A small self-supervised audio encoder (BEST-RQ), trained from scratch: 2.87M parameters, arch quartznet.
Rows from block 2, named by matrix and row number. Each number is 128 + 32 x the weight over its row's rms, rounded and kept within 0 to 255. All counts start at 0. Numbers have three digits each. After the name is the row's rms in percent of the matrix's.
# convs2: second depthwise width-17 conv (model.blocks.2.convs.2.weight, 192x1x17, trained with AdamW), a 17 kernel
convs2.0 063:142059205118103129162105134131084113141127161149114
convs2.1 067:142117127127111119147199107055115133123164156077155
convs2.2 100:150154141085117188123080093118159172114144121099179
convs2.3 103:146106131139101185084137102154114123091073079100093
convs2.4 073:082215119121162087122108118115149143115154097137089
convs2.5 077:151151108168142145042148093144128114113077105096125
convs2.6 107:130148114139116152150136072064091054110153144118126
convs2.7 110:108112106066117092082097066157160160116129104129108
convs2.8 190:132135177172151165162165153153157173172142148153166
convs2.9 205:143155128112123131149157143152139181158181157176194
convs2.10 169:194163147183174170150176135134142150146143147131135
convs2.11 091:139096132137111156117193112225114150117127124142115
convs2.12 080:145080120137134147079125141143067181140171079122150
convs2.13 073:169175154190181156126144086122151163117105151121148
convs2.14 092:117098137124121205098138154115166081167166097150110
convs2.15 091:116154108185149154177144186193140161130140137128122
convs2.16 087:123116116148134157106146097161145102216093147077132
convs2.17 101:136104141117111139050189066155092130111131134125126
convs2.18 081:090130120097109095100101073108185114189163139133134
convs2.19 105:149112129153117079104109143052111094115096147085170
convs2.20 076:090140164131087124155077131142134132096094138085200
convs2.21 088:109160170112139099124153050145073167098125113139114
convs2.22 107:129134122130107181114170098118147096198073111167124
convs2.23 093:167103161147131148117167121133104146088185086145065
convs2.24 158:167183204162171180154128128136131144126121141135119
convs2.25 106:135115136121107111047207114173148113137114127128146
convs2.26 143:061085097094062097115108109106083134124135133138125
convs2.27 082:131126137119098155118124178166126060065155145172132
convs2.28 096:116162148142134132141126096054065090102083117150132
convs2.29 090:114143106149112143139097154063191066159105143119131
convs2.30 100:149142116156141137138091095093066085068121173125148
convs2.31 094:125135126140096136108126070094178068124059136109137
convs2.32 086:114137109164191121111065133119139067118154130079138
convs2.33 099:108124144104127125156177057178182150136150128103101
convs2.34 048:146140130100119149109097073159093130074174133149069
convs2.35 106:114149137100181081175094203120162117139139124112133
convs2.36 119:126139158182160144127145182144175172104156183140137
convs2.37 086:134131144112145113075140151120055105059107136150161
convs2.38 230:131124143130134139138162169167153157191190169159150
convs2.39 078:139132149118156122131129092176046135084149072134121
convs2.40 086:122112108177119108121165123233118157141140133122124
convs2.41 090:107103189089178077140123164156130125155173105136151
convs2.42 294:115108107090113097084093084096088093096102092101094
convs2.43 086:117167141211119106155133188152085117100129137112141
convs2.44 094:144123145107141125130157083152033172134096118153131
convs2.45 063:181084104140157098151057186121134107121134127105145
convs2.46 072:172140138101122067179064152140125084099132140113132
convs2.47 052:114126105179121103159137125145102205060139151114117
convs2.48 097:102085063107127069074146094145121100156134129131148
convs2.49 062:158121120140134097125060118076164110118062150110098
convs2.50 091:125142153126145154129141140165102121039093128151069
convs2.51 090:146112106122147157073150075138101168088189102141142
convs2.52 089:111121132128113130097145179077197071163099126113139
convs2.53 109:113136178084120132125169136206153141168113151110165
convs2.54 094:136123135092147068137055161186115136117101125118159
convs2.55 082:148131121157108141069178060144115138109080166117143
convs2.56 094:129123159104175119183129203103147161156138113165112
convs2.57 100:111127131136113112102111125090189080163080180097158
convs2.58 069:119114166119116114128098124158127185058140105195116
convs2.59 059:102127084119104118141151121141169188194163130157167
convs2.60 071:103072132100064127145167118145175154093155116167138
convs2.61 085:133149120129122146122102058169063161080144105152114
convs2.62 069:097140137109144099165046167129146168130119089093105
convs2.63 087:141132124187095122087106085171075101079126109127147
convs2.64 052:090205108175088163150144094140146128109121090109133
convs2.65 085:130124129120144126171118213117204098141125156127141
convs2.66 125:124124135111139063168058186087117135132113153118122
convs2.67 069:138172125105154117127169117140152103124122070200080
convs2.68 189:167162161194167169173154158146129138158141159134139
convs2.69 072:060062107110118097079140096155127151137144114160117
convs2.70 132:138123121158133123136129077209071185110135111133125
convs2.71 114:127096137099099116030102095108110139123112162107150
convs2.72 104:132119129119129140102171098145188056179094155132137
convs2.73 077:133132059124151153162084096154094134100087161163156
convs2.74 064:106144114117189073159164094078092170131110148128121
convs2.75 068:131115094131170085165078165139191145157162105113140
convs2.76 097:127154152082180121145093152064123114116076123091103
convs2.77 071:132137108117152135166081096175095142132074177077139
convs2.78 092:162168135108124150191085105061140084147111117119123
convs2.79 105:133118122123129132161115134055158082201101149159140
convs2.80 079:105122105154166105176202155137130099165128142116078
convs2.81 085:155138147111126124147078119061150088110118066085145
convs2.82 141:132129116181136188156149150170198136162155125117111
convs2.83 115:136163129147123147083084126143086065092100168088135
convs2.84 099:139087169071082077107097093082099120135140121126136
convs2.85 068:105148136091075209144165127108122146119136105086155
convs2.86 108:142101124108159102157143169171134197176143178143128
convs2.87 100:118111184149164179201141133156133137157102111094129
convs2.88 083:147125096126102109172119135154202196090153141127128
convs2.89 096:141127130125149163205115154130110143063165083136104
convs2.90 132:142112149128110155138139124106073043076164128123147
convs2.91 078:158100142134146124144108178086182158103166110190142
convs2.92 092:130117131098152100160127056174128187090159121103134
convs2.93 126:137145137108102136075116129084055093083111105124087
convs2.94 116:149111150112173158120169173174119178063138117126124
convs2.95 100:114124120089144109124032163155118142168096109140148
convs2.96 066:172063152127137173080118066142133133091124141125151
convs2.97 117:128119109141105121121130176172198182175147162133108
convs2.98 082:119134146105151124115131089201100193077155119110137
convs2.99 122:154171095130184139121113125082105110087087073107107
convs2.100 091:143108166105160050134105058114132099120136141155131
convs2.101 070:081089109110146132124122127128142111216166176140104
convs2.102 095:119162119119142139152123148079173073096144073163088
convs2.103 077:151122128110156157191170214131150136152132145136116
convs2.104 075:114130131147169113157040168153129158180124134105131
convs2.105 086:127103111109166130190124127157063125186126177121128
convs2.106 087:162149143154160128138217128149121108118108147080087
convs2.107 070:113124147133151081124136116198094144058151091154131
convs2.108 077:146153128112122181069126076124053133095145133118119
convs2.109 097:159092140125092171100089093113086184120171124162121
convs2.110 046:094173117155117110120133147101124096092203111169172
convs2.111 098:152144147130169137124169201104202130136125107138100
convs2.112 080:116104116108088113174134080049083118126135091118132
convs2.113 079:121134102137145126176051170084168103107144131092142
convs2.114 075:099200083116099158088149143099094174107105142132122
convs2.115 099:109134155115130140114186184166196168156154133117135
convs2.116 065:154138087140129121103156160070104110178119054131118
convs2.117 092:103132114113126077139125044122073097123089141104114
convs2.118 084:134133132120143074170098112181106180094144073153118
convs2.119 091:128118118116110138104112076181053166130097164118156
convs2.120 068:133102161181109112132156118135155112055094070106130
convs2.121 079:184130118083111081147135176130168133066103142112108
convs2.122 134:163135122131146117134128136073114050070081118149116
convs2.123 099:117136129164106153112105203106174068153090134119126
convs2.124 089:138103145124093120125087114091220138178117115110119
convs2.125 076:117132127141127110128204158191137202125134116118144
convs2.126 096:147119140126111163048122069153114100177094137113131
convs2.127 102:126119139111124155140194148041096175119113131116137
convs2.128 082:162123105127122172071164186079149143166125153119153
convs2.129 164:156124112145144155145160144106088068073089093109171
convs2.130 103:143114138113149111139143027148076170112120125113128
convs2.131 069:142094144118128132121138139106134088093180144039164
convs2.132 105:136139122121134128127175110215072170098096144121128
convs2.133 077:131123158104146067090120111205105113106088128104101
convs2.134 116:127122155157131183208163160165148171136145129120116
convs2.135 075:106088150116160165129143179110139102168110208126117
convs2.136 087:128133116170059140144129134089076127164084089145159
convs2.137 069:155117189152157103119168170078119139073100128107107
convs2.138 085:145090169099157113132103125068173126119080101164091
convs2.139 076:075153169099113151089067109132135177162112109101117
convs2.140 075:192166151155155136123156164187162102157119093142130
convs2.141 071:169157146157138127154119190149092103098086141071107
convs2.142 085:108158107145165121169162127176156131164172155089178
convs2.143 101:133124110142048127153144081146083187106158118133122
convs2.144 081:143141123185089151125185168140173096168145087125128
convs2.145 081:118138120133133177130179119184124192111187113151141
convs2.146 070:119118142116153060184101139122169098177122095165119
convs2.147 078:118125107149143180096142105129171177098127173063146
convs2.148 103:121114155121146084129038150121132194151133144123115
convs2.149 103:123155153127150123106104069079153123178116130095192
convs2.150 092:112142110149155097162188158186161182145143136130101
convs2.151 086:152102122134128122158060197085167099099139111143120
convs2.152 078:123146103191114186064110111149075147120110123134120
convs2.153 096:160102128116125141098082132112069103086077084107092
convs2.154 093:101095181171142119158066076125123135090141166131124
convs2.155 084:151114137103086122117123124206093170193138118146114
convs2.156 086:136122135127109119163060123076170058161131128113140
convs2.157 102:122137128137096136089129152169130038087108084114125
convs2.158 114:123151136130110140161110043076098179161111135126134
convs2.159 078:175122135162120142097172059101110060146128134119126
convs2.160 129:110134086086147081122118060074111087108127100122143
convs2.161 110:124132124155113117112104179123192207149168137127146
convs2.162 098:122143114148137202094137099131147086183067136119124
convs2.163 090:135140147130135117106116109047115094092058158126154
convs2.164 127:134142150145146120153127093056049095096126115141150
convs2.165 139:082115094085083137079098108074121115097124090156123
convs2.166 106:133138123120106120106155142100152036192131151110151
convs2.167 081:118140138125161128138102203063179115153101148105141
convs2.168 112:124127100134111101151181136120207164155156166107160
convs2.169 087:142092164099101166098181123185142187117153119138131
convs2.170 095:122120135115143121066201094203122154127124137135127
convs2.171 097:131108153091109177053164117189115135123148156119124
convs2.172 114:127131122127137112202105196093129190100142128144116
convs2.173 120:122144122152083112060114167170189113162107122146118
convs2.174 076:163088118143134130145081140133112112215130101113079
convs2.175 079:129131125154084171089143034111107135126095150133132
convs2.176 088:143137143082097086051082135093103155145115129157134
convs2.177 074:144136122130139130126118102140077090131153066191068
convs2.178 084:105130129193125151128053119178117086128155094142136
convs2.179 095:147116124134130165204170151136103064136123082134149
convs2.180 146:133108131181081062102080106069127139134123119143137
convs2.181 101:127127095148103176057093100089133173126173125114118
convs2.182 108:118129128130110176096179115204177164142146155137127
convs2.183 091:126132131131099154196086172151136192152124160096143
convs2.184 118:125137123092151154109159082120043105090105143094116
convs2.185 096:153149187163200174141132092111114143124143091106137
convs2.186 078:128153076145158148148121146158128160100186190155162
convs2.187 071:142154111111138105125108058124123106146117136189055
convs2.188 094:182141207142145138136123075132113148082142093137109
convs2.189 133:128125133116132132116157085173079073116196107168119
convs2.190 116:131128125109167111105162124208080187099147119120124
convs2.191 085:121091149136172089112124134116130184210136148143098