config.toml
train_examples = 26041
n_mels = 64
codebook_size = 256
hidden_act = "relu"
kernel_size = 17
init = "orthogonal"
residual_init = "none"
learning_rate = 0.0023
momentum = 0.95
adamw_lr_other_params = 0.00079
ema_decay = 0.995
batch_size = 256
lr_schedule = "cosine"
weight_decay = 0.3
Rows from block 3 of a small self-supervised audio encoder (BEST-RQ), named by matrix and row number. Rows with one number belong to one channel. Each number is 500 + 25 x the weight over its row's rms, rounded and kept within 0 to 999. All counts start at 0. Numbers have three digits each.
After each channel's rows are labels from the 100 clips, of 14848, where the channel reaches its highest value: "responds to" is what is common among them. Only what is clearly more common there than usual is listed. The data: acted Russian speech (Dusha). In brackets: how many of the 100, against the usual share in percent.
# convs1: first pointwise conv (model.blocks.3.convs.1.weight, 192x192x1), inputs 0-95
# convs3: second pointwise conv (model.blocks.3.convs.3.weight, 192x192x1, transposed), outputs 0-95

convs1.153:500504500505513505506499500491497423496507497500504609361490480496519509402518496513498447502610499515500500504500500500528496484501526500514501498496505481502449499500511508496488503497494500499497522496500504497502505420499500508460498485497507500502513498495488500499505465519501500495
convs3.153:500489499502518518500418494529501497500500499506497501498508494452502447498500490488500501499527494449506503500515542502500507506500503505520502491502489500502498502500510500566500500551466500502508511513497495489470497515517533500518500498504496500492500517513504498509499494497502497496
responds to: emotion: neutral (65 vs 35.9)

convs1.94:500502515497500499504501507458459500499500499500499499502500508483501500499499501500498510499497486501523499445500501521489507502500495502565502500500480500496494503497508500501497509483522502503504541505500537498502500507497500500500499500499502502500503499507500500500513501501500515525
convs3.94:539487499501449489500505495501500479501548488494500504498497548498448500502487563497500504498488528500501484517500500492519495444494502496484500489500501531516497494505500440494499485507494505498495502500539501494500499499492486469418502516486501501500499501516496471494497503499497500501
responds to: emotion: neutral (60 vs 35.9)

convs1.91:492531496503493501481500476498498500505516505510502502501546506501522500498498500471499397505496501499502430490450501500501582498507470500500498465527500494501520541380519498498499499493542495500560501502500500497492517499499482532500493504500498495488507500465575496567502478499500506500
convs3.91:500500499500500503501457518498483527501510500501482499505503500497499498501516500497507497500520501498501502500517500502504500501595500500507505499500491497500499532500500505511499519492539501500533497496487508474500500509498502475440500499501491498502515511518512475500410504502501500490
responds to: emotion: angry (39 vs 18.8)

convs1.172:500502500506494498500498416531513502541497500500502518500491500500500494524499499519506498500499528502501444500501404484498497460496563525496500487465496505454500493496507497496512499503501500498497499506508500497510501511501500505495488500534576509487523488480500500498478500492509476501
convs3.172:462497499499490498477505498496586475596524500498582501510479534501500500506501514512500496500539500465500501500499500499502487498533574501500531377474501503501502561509502495486505498500485528494500499500509507497501506529502500494500502502495497500498499558529465455456494511416500484500
responds to: emotion: neutral (66 vs 35.9)

convs1.146:502497512508516501504512506395514456501485499502490500491500495493501497500503501503499506505489499483500570501503500486495485502511501500625526499500501510500497500495495480501501501487504504535499500494498499495488500497493500431498499506525501477500488500496500500500500625501500486502
convs3.146:506497530500499457500499510578493500533500514498500503501500501498503502514500496498528502583501501444500541500500504500554500450497565485440500503513500514565499497501500497501500446506500497501529500503496500500500509500501509516500464498445498491500498510500481500499471500508499499503
responds to: emotion: neutral (61 vs 35.9)

convs1.173:500500497444498526497489501503497501478534455500498285498515500500490500522500505499505501505491500499498480481500503500492500500499501500500550492490500506500502501474501515487498499449501488499500501500483516499503500484498480497500501503492506500479499500502510500503498498515515465596
convs3.173:509506501507495506523500471475496502531497501498502369500498498501496495491576500500496494512547491501481463501501431500500506500484472501499502500497495497473500477472500500500534489501502467507499501463502512516500502525493492521502487540494485483499499496501503508508500499475515498493
responds to: emotion: neutral (60 vs 35.9)

convs1.52:501531499497480500497481493442500500501500503523498499491496504500500498460501518492500500507500503504500479499501507497500501505507503516501564505500506567500503487499507498504454500503533500501500500501494499334487475497526503351494534500495501502483485523501501465499480500500517512499
convs3.52:500506501496500511504461464462474529498500477536435607499497446504489518396469448501474525461493500501489482503496499500499500490500502502498439495476470499504500476518498447489509501485499478500492499498479487473506536492482491512488499514482518500442508479502511487503526476495491503370
responds to: emotion: neutral (64 vs 35.9)

convs1.178:500500487492500502486502500500507500712524502537502500500500499464501500502506512501500581583509505500500500500499501499498506500500499499500500502500488500501510494480499508501499500500501499475507501500500506502398504500537503509501500513495500503491500500523517499498500506496500498498
convs3.178:501499498537500499501523533500493508500498500537498499502504517505500500487519518500419501433495501470500504500504500500492543547567499511500536500504509499500500501379500519491486484500418501497534498500531566500500504500499500499497499507501491501500506492503496498511497520501497500492
responds to: emotion: positive (51 vs 18.4)

convs1.138:423512501498503491500467467429469501501491426507507502501457516496501500500505500502500503515523500501491499504458533504500501499504500484509551501527498586498500502499515499500506501531559500500506503500489499500498503497506499491501471501499500494317500499506467503501519499498475521496
convs3.138:503476500507500500534493501504507499503490512502502494499473500500496498448500492501485500501500357499500625493500488423495500501500505501494491481492500508504498465494499463459496497463512499504499499516496492503556500499468500503450505499452477503500516499494515509495499472503500568501
responds to: emotion: neutral (64 vs 35.9)

convs1.29:456452511494500477499500552507504492500458532500499500500441499500499500469509514495500417500494502424500516501486486488488476584500503501496521495497475516500500495507498496522499518514503500487498498500496497595499500501527499504502501500496497498500506498499500461459508500514500501500
convs3.29:511482500492468500510525522501506502499531536504500503504503529544494494498500511510491501501500502498515499498501513507490495500505523486507493539493435491499507458496501499510517482509497499503502504501492500501499566502494507491500490491503479521485504500503489501500500521505501500500
responds to: emotion: neutral (66 vs 35.9)

convs1.49:553469499499508492515501499498476501494507504582494525503500402523489501505505465498503502496500510481501500507495501492500500500554501500500500504483491470499501500500500509507498477491506506501502493487500499505503484499484488520490493503511500499500510497502491518494497500504586496507
convs3.49:519522502508501566499545497496484522495517500456500502499428499506500536503486524528486507512504575503482500507506486500493500497500496503505499596500503493501504495501484521567492501506481500495523502504508500500489500500544505526499497500461499480494503511501500504490507499571501400503
responds to: emotion: neutral (61 vs 35.9)

convs1.116:500500501502501499498456501500488496473402475506488499498503500519524506496506462500491497507498513499499489457504513506482494498509501497500508500498502505496513482500501499500503495499499506500528491501489500514500500511492494500241502502502501499504437500479500455476506500498496500499
convs3.116:507500490499506500500500501500543502461508483472500477502474489498503497502499500494497502487494499500331498500505491500499503489502503493500500474501495499495500500515417499498500537507478499502361493503490501502501499498487449499487495499500500498494500479496500498503500501499496500500
responds to: emotion: neutral (64 vs 35.9)

convs1.123:515499501497500500497500505515501505500500499500481499505499498498502500499496486500501426495504503499500600505505500500572517501505503501490499468490499547449500500512499493496505488500506394499500500500507513509494487500504462495466500500452507501500508498443503501529501410502500499498
convs3.123:404501500501499499469500501494500490490500491496500501500500514500500502499500500505509502500420502500502499494488501500500503531501518525512500481499498495508501537485445513494497500557494504498507503503507435502476509501506474533390515508498504499504500495471480496506500500507500498500
responds to: emotion: neutral (61 vs 35.9)

convs1.105:502500514504501503463499500499501508506531534501507481500505501488529500530489499500499484502539453490498514526503536498413489496500498500510640500500498505500500514499527501500503500503496493512499499497500500512500453497500500385499499500558500500499503501504508500497498504500501499535
convs3.105:499500474524500498498500500500501499500500511560500500502498500490501501500500500500499500500532505500484495499501493661501500500500500500476483554500499500497500497503500503480499499500680515545500535500499500512500500506501500499499500500500501482500507519502466502499500503490499379500
responds to: emotion: neutral (63 vs 35.9)

convs1.51:491500498490490502487500497500505401531512500500512500512500499502500438588500494440499472500499500488500500505496500526486500466504519530495499499530500501503496500518500488502509495500496499500484350503474500512494500508505460457510498500498534496507444499491502559531509612451500512527
convs3.51:501500496500501342503502499501509500450501497436494500498519506502502500503501500495500519500507507500503498499500498498500499499475493500498499498493502500500522500504499520501507512500500500502498500500549505501499502502569500510495478505499503715500500502581505469459479500521501500498
responds to: emotion: neutral (65 vs 35.9)

convs1.175:492537500493504492495500500491500486421505504490504498501432514528503505504488498494499502501500497429500500477497499505501484543508500527501542500485515598500500500489518498501488497477499499515409500494481515528566500453502504501500470502500520498501515500493462495496531498488508482489
convs3.175:465467475447516500500499507466489500514507543474501489490510458499497495456507436489502458505499500453502485497498498467503488495505496501425499434499499426497529500426458449514525507493501454498491416495478507495500487507507500497493500500494558478500493491475515496500500496500428501474
responds to: emotion: neutral (63 vs 35.9)

convs1.163:492463500497494508461497457500500490490511499503501506489496494500500500500493498479457500500496501500495500501494499478500512485492513499501500503488547505509496505475411496502509499502496498500488503519498494495513499500489515477497499500499501491500500498501500467500500503491504518500
convs3.163:495500500497499502491511497502495508511500500512503504574500498500507493502511496487503507499493499493499500499501548500503500500501436499500500506500497495501469500503500500497487505504484500504504501500495499501498467505500500500500499568500477499513500500500494503499496506500500500499
responds to: emotion: angry (45 vs 18.8)

convs1.42:500500502501499500497502499462501500492498481502472515500511485491511498498458407510502500497493499503500501502505498499496500515642492486504493500503431500494509500504500497467497527500543488499522499495500572479514501469500500467517497501499503505502437498500498500460488499499509472298
convs3.42:516499502500493498509499529500491505509513500500500504501455521500505499492530498493501501490503504500504490499470500501500503496494500494499496501500496483500495499501502515500492499447499501497500490500496434496482499498469496500496501500500501495403496500502472512449501507506507568290
responds to: emotion: positive (39 vs 18.4)

convs1.74:498502505507501501479499509523464500471500498506500498500501500500502500500494493494500501530521503492531338490500508490500500499498500471570501346499491500520501519500500499501480494508502500497504504530529510501483505484502498490494501500500499500500499512521506503501500502500491498504
convs3.74:500506516504509500501498489496483508496499497472498500502503510500556494499547490500540509502501500503536573498500465498501499462501497503509509557496500349465505509565501480501504500500515501500500396500500503502535501503500486502481497596479507499491491500551504499501500489519500484473
responds to: emotion: positive (40 vs 18.4)

convs1.181:501488500500527506500495522537501505499500494503500496499515500501463502501498503500506501508500516500500500500497498500496499614487500464497529498496582501509442500502513500526501498500499500545427499499488506452500501500514505499505490510500497503498499500501500402500533475538490485521
convs3.181:500515509507499505500500559492503501572500501445500500498499491499513510426502505498500507505500499510501511502496507501494503504519513520527499498509496502504495498500503492510536501496526553510546500498497503521500502501495501511511545497534684500503499497498495513499526426499503500509
responds to: emotion: neutral (63 vs 35.9)

convs1.100:482466503500500497500501341501493501549495468502539496492496500489502498522506499506561503515500501502529500481495502500523500500507500500501496501500491504493501500500501464500499500500500500482541502526435564488502501501501501507516501504499546492504486507501499500500498497506500499500
convs3.100:500514500555500507571500500499499500500507510507500500527500500503500506487508501499496504423506502497435498499504500500496504500501503494534500467503489414500500497495500500498540495497406512500500509505500500498502500499393515501502457502496501503511538504500489483513566500503592500516
responds to: emotion: angry (43 vs 18.8)

convs1.83:501499500500499385500499502513500442480497505435502498515488500509516487500493500588486440495500512469465499500502500500462500500474499514498561500475497501502501499503506479500500535499521506487488495555495500501500515501498500500503500508499499500499500500503513508554521470500499503492
convs3.83:501501500476503525500475468500498493483516509479486473496497499501500495503388500497497500500500474486579497500507500511487494522467501498498484508498501499473501500485429527491513483471446500476500500501483500521501500431495497485501481497432499500545501505474531511483505499487504500491
responds to: emotion: neutral (64 vs 35.9)

convs1.177:480506485487482500493499499491576462488496492498501506502505530500500504563499499500501522523501502533514503429503504502503503501500482502500500511494501500444500501538499500502548500502495501475493497505500500497488486500510500497499500504504496504499500495496497503464506477515500518509
convs3.177:507528503490481500500495510523497378548507489485500491512526499545500484500506508499495500494511505479500493455495392467498500498525527500492500502500499499428479491498499495503501476471500498551490504522494500504514500549533494499538500462499499490509449410499495445497494500510492505499
responds to: emotion: positive (51 vs 18.4)

convs1.174:500379506500495498493500492501500400495478506501500471565473502500502504505500551521506500501500500421498500500520452499500500547500500503483516500484509527500500500538513497498458497513500498500500500504451500499426500500544500500495498505496491522479444502488527498455506491399509460496
convs3.174:501500500510456539497496491522525499513500499515500500524501506509501539514534500505500512525500500500502538500500529500554500500500500499511499502497481500485476500509474506503503540500504562506500500502499501507500551500488508501499500505501572481511502526501621501523592498527496502509
responds to: emotion: neutral (62 vs 35.9)

convs1.34:495498501490500498501500512501377501502506498513487500527511512495506485549501516506486503482500488490500500498502500489528500490494500616566519498495500556502487501497513497500500497503499504513503497382495503526500500466465501501500499499500504502496510500458519530500516500508481501500
convs3.34:457534500457498497500502502500501501475503515499497498443442500501492423485528374503501486500497495503500500501518505489456504496491500496526501500482498506519501543481503478496502472471484528500487499494519460500448500499469546503391499513475516483508455500518505499473501499499499501492
responds to: emotion: neutral (67 vs 35.9)

convs1.186:384505501502512408499500540492500500500500495510513495639500499501500496499499508500502498526497505504500500500507502500491498500494493492496500465466500537501545484501503453498500498497502516414495500505520500584547500507476502515500501471527445492495496506507500510501486499504499500501
convs3.186:500497495500501503500499520499504505516513485492514491516498523533501500572496507482497500474512507514503496500513484469500521533500509485501500502494496520503654499525513498500499501471509471505507501501508510498481501505520497500491495498500503439496475488497500508505513494578497594490
responds to: emotion: neutral (60 vs 35.9)

convs1.44:500502500500483501497504529490506500504472500492486502491542502499500500505516498522500508511565500487526492499472493497500501503501502500444514498497499500499501501500498500501495525500506503499500505503500507522458496489501496617463498499500500499506495500489500501493473500501499500500
convs3.44:478497502500500499503501497512501494501537504480526502489514491497501495547500494500502491511502512498504496497547507480500451503483500507501494500496501502500521499501460486549491502500439504501486488501500500502500499533544251522503546500498500502516500501490499508501500488501492486499
responds to: emotion: neutral (61 vs 35.9)

convs1.53:503461498524498541498500499500498505502500446499521497488531483523479450506484499510495485507513496487503501497534485543498497501501489482487586499500482500499463631511507565511477500501500501495502502500476503507503500500508505486503507516502500494500500505466500500481550500463500501500
convs3.53:497501488500500493516452500492507520513500485486501500501507493479496484514489503503368500501459500478513501483484500500492499505500500500504527393490500492489502501493475532500502488502478504503501506502498500505536500516539499512538493503473501502452429469499501456500501502458496519507
responds to: emotion: neutral (62 vs 35.9)

convs1.160:502516499449497438501497542499498500502509500501493499502499500499500502511504494492449439499503500523500504500482501507502502498501500461520533499493470500513500496500529499547495463495500500484503500503509486563609499588499460500500485499498510496500499507499497413508453500501502505486
convs3.160:506573515499497508500512429493505507537549495498501503506501535500502457473481498497503517513556501508546525597502504497501505492499520478546500502493501501500411531500501504496497489500500500510496582456502499501500500493486591500487466500500533487502622500492505499500545500500500502499
responds to: emotion: neutral (66 vs 35.9)

convs1.168:502505499494523500506591510495503500500464485492498498501499503486499505486543499501501516497506501512521504556497499501505502500500460500482523573483508498480500547490502498500528507500505500486488512501496496527458503500500509599508500500497551496499501506535500501489500494496498504471
convs3.168:497501504503500499496500500512496495498494470500497499460500481511500500506473500500526508509536440507520529536499439502512497488497501481507501510500504414479493504500502522480500505501504524523498498572499506504511505497497498500500510506490507485389500519500503500503507501400500500505
responds to: emotion: neutral (60 vs 35.9)

convs1.0:500493529500501501498445500500509350501510500510495498524500503501501500502486498488514502508501503427499502500501502483502494490500499501496497500500502505498524510488503506470504499492493500532487500498547478504500500500500501505506500500490487490494466500509498467480484498495514501507
convs3.0:454547533552500522501496507500496556512506483603501503518509559495510493503567509461505474480498497482507500500506496501500520507520500500504487483519502487563472523560502500529528506493500497508500491513500490503572498500497500473499516500515511500489493498499440581500519498496558493502
responds to: emotion: neutral (60 vs 35.9)

convs1.5:501502499487500464501500504519499519500500499481500500502521494520515498500499496509500494504529527500500495497500500501509495499500499497494508479500500499500503479500500498547509501500505499505487500487500498504495444492498500498500506500491514500501507499499499501495500512501500500499
convs3.5:495536522500499504484479498503497501501480509489495505503500499535480501504490479501498501496498509500506513486519500500502486498492478561568500495459500499500500506500426496500497508503499500500502516500505499511509509499500482494504495512498492535502492494501500504497514468488512499516
responds to: emotion: neutral (62 vs 35.9)

convs1.31:487494412502500500499500511506500501503502433508430481465499500514510499500500482453501490501500501483501501538498519558500499501500502531492500492500445498641488501500498500597499548501497577501500460512402492476470500494524505464500505477502500499522499500488484501500499500501509500496
convs3.31:502447496550474472500466512499513491500506499499494504522480514505499505501513513501502520500500507498492511501500501506480572498500550498503492500499500491490491501498507488559504503512473496492499500496500523499521504501499492551484502507499507580502499475418514505501496475540500501501
responds to: emotion: neutral (68 vs 35.9)

convs1.176:498508503500560498500502427457500491515423500504500500502514510498521497496505499499493491500500498501500500501510499498506500499500499501501520496499507501525487500509506502509500497500502504526501500501501502503498500500500500500500500500501500499507371500488500500502477516500500469500
convs3.176:493500502482549504508480470521498499499492501499499492510487508506504509488480609496469502499500520491506501447500471503515503499501489500509499500500489500500470499495499498500500500489439475504482502503458491503505503497496478501509500491477499490507512502513498516507496502492488500501
responds to: emotion: neutral (63 vs 35.9)

convs1.67:531501500509486504500498502500493500496492523501507500486500507476499578500404510498503500500483495530499519488494501501498498492500499500500500500492473496501500497498496495430524502502489497500502499529498550473502476516499489522499536431510499500569499503484472503530501500496501497500
convs3.67:604500562469524495493442498502502501497492499509500498501512439453545499500506500500497509500487508501532500500499543498500500482513480500503500502500497499485502510497500440522500479503500493495499496517464494511499514509500500500496500500498500549500503639490517499498500431510501508482
responds to: emotion: neutral (60 vs 35.9)

convs1.185:500500482505471532508500494502502503557492504492485499500504469500494492541514500507608504500506494527503508500453500500500526468502497587500501597508502500499458500449513499497498500500477500482467500501498498501537500501501505498499501500529502525503530494530500491503484500495497485493
convs3.185:504545501499500498502496502501509499523511498500495499500482503501487498491558500497500489500497500604517501500502497500501500511509507494500500486548502487499518497519523517500500502500501536511413499501505492521501500509486545500500498485513610448501501521498503515568561499500501465499
responds to: emotion: positive (42 vs 18.4)

convs1.32:500501496527500495492512520495516499499499489647501502500494500500500500502500501510504492660500421497511497496501498503502522506509504533515505501497503500504499498499501498502501500493498514498505500496498519506501527533483496477499500504503494515500497496500481490499498498499530510500
convs3.32:502500526503499504488524501502517502499502437583466506502507487500540512486501499494556534312457500516500501499505537504500504523509501493498500507498495463507495501489485500500459497503499512501511455526502490499497501498507515515571514500513526503505492499499500502500500493502500498499
responds to: emotion: positive (46 vs 18.4)

convs1.56:492503490501505504500531486436500504500484498500500498503491509500510515504486489494499280504506508499493517496509469501503506500502493524492500499514495497511504500502498494495498501500527503499498521503507491508490541494496504499507502515469508537496509443503492499500501499429499501502
convs3.56:503489503499500493498499527497490512508516552500483501432479500500484502503498476545500500501500496501541495485502500494513513437501513504541498468500503499501510511500522500503495501528470498505394538500493577529505516497499552497501499501495511500504502496502509497470504500500526498501
responds to: emotion: neutral (61 vs 35.9)

convs1.112:497498490500509500500500488500494496499487501482620500500500498501500497500500492501503507500499500499500479500504496485491525500499456500259500500500500500501502499499500500500499500499505501500502499500502507498500500512490500531514392500486500500500494500503503496516498501503500500499
convs3.112:500498501490486508514404492500499485501488500499500499526500488496530491502500458500501496506499500499529396519489501500501502459504537509698494503508503501501503503500502477500497500499497500466499554499490492503497599514502496543504499487504512499499500500500495485465512500486503501501
responds to: emotion: positive (55 vs 18.4)

convs1.183:500484465501603484504500500499500423501503500495505491500491495500537488498516505513505500500503502444536497488498500500507489496600523510502508504496505501480514499500502495501501498503503501497501500499497528501501502500514502502489457492500504512504470500457492490500537507496498500483
convs3.183:424528502494501595458494487500496594500500500500500448550504500494483476501489499500453494500500500500490500506500475500500668498492500500499450518516502499500506500500508500490493500501555499497501498469501496500495487500518341502500500500519467500527501467501497501500508500501539508498
responds to: emotion: neutral (60 vs 35.9)

convs1.164:482507500500509500484513433534475501503468494487515500478504508501501499504501498499503469499500499482502500500490499479504500446500500507523519503499498500506468499527536498516501500502500500532505504500495519522500502504511498503494500501435478566493505500500515454492501463503509467500
convs3.164:500494499498503612485504579517518500502483500500500510510505498501516500500504477517499516499499500502505500453500500499439514505507500502497494509499440500433540500490501498500467507498500499464458500496496536509507502500500514508482552500488495501517494500501523492498447499499509611499
responds to: emotion: neutral (61 vs 35.9)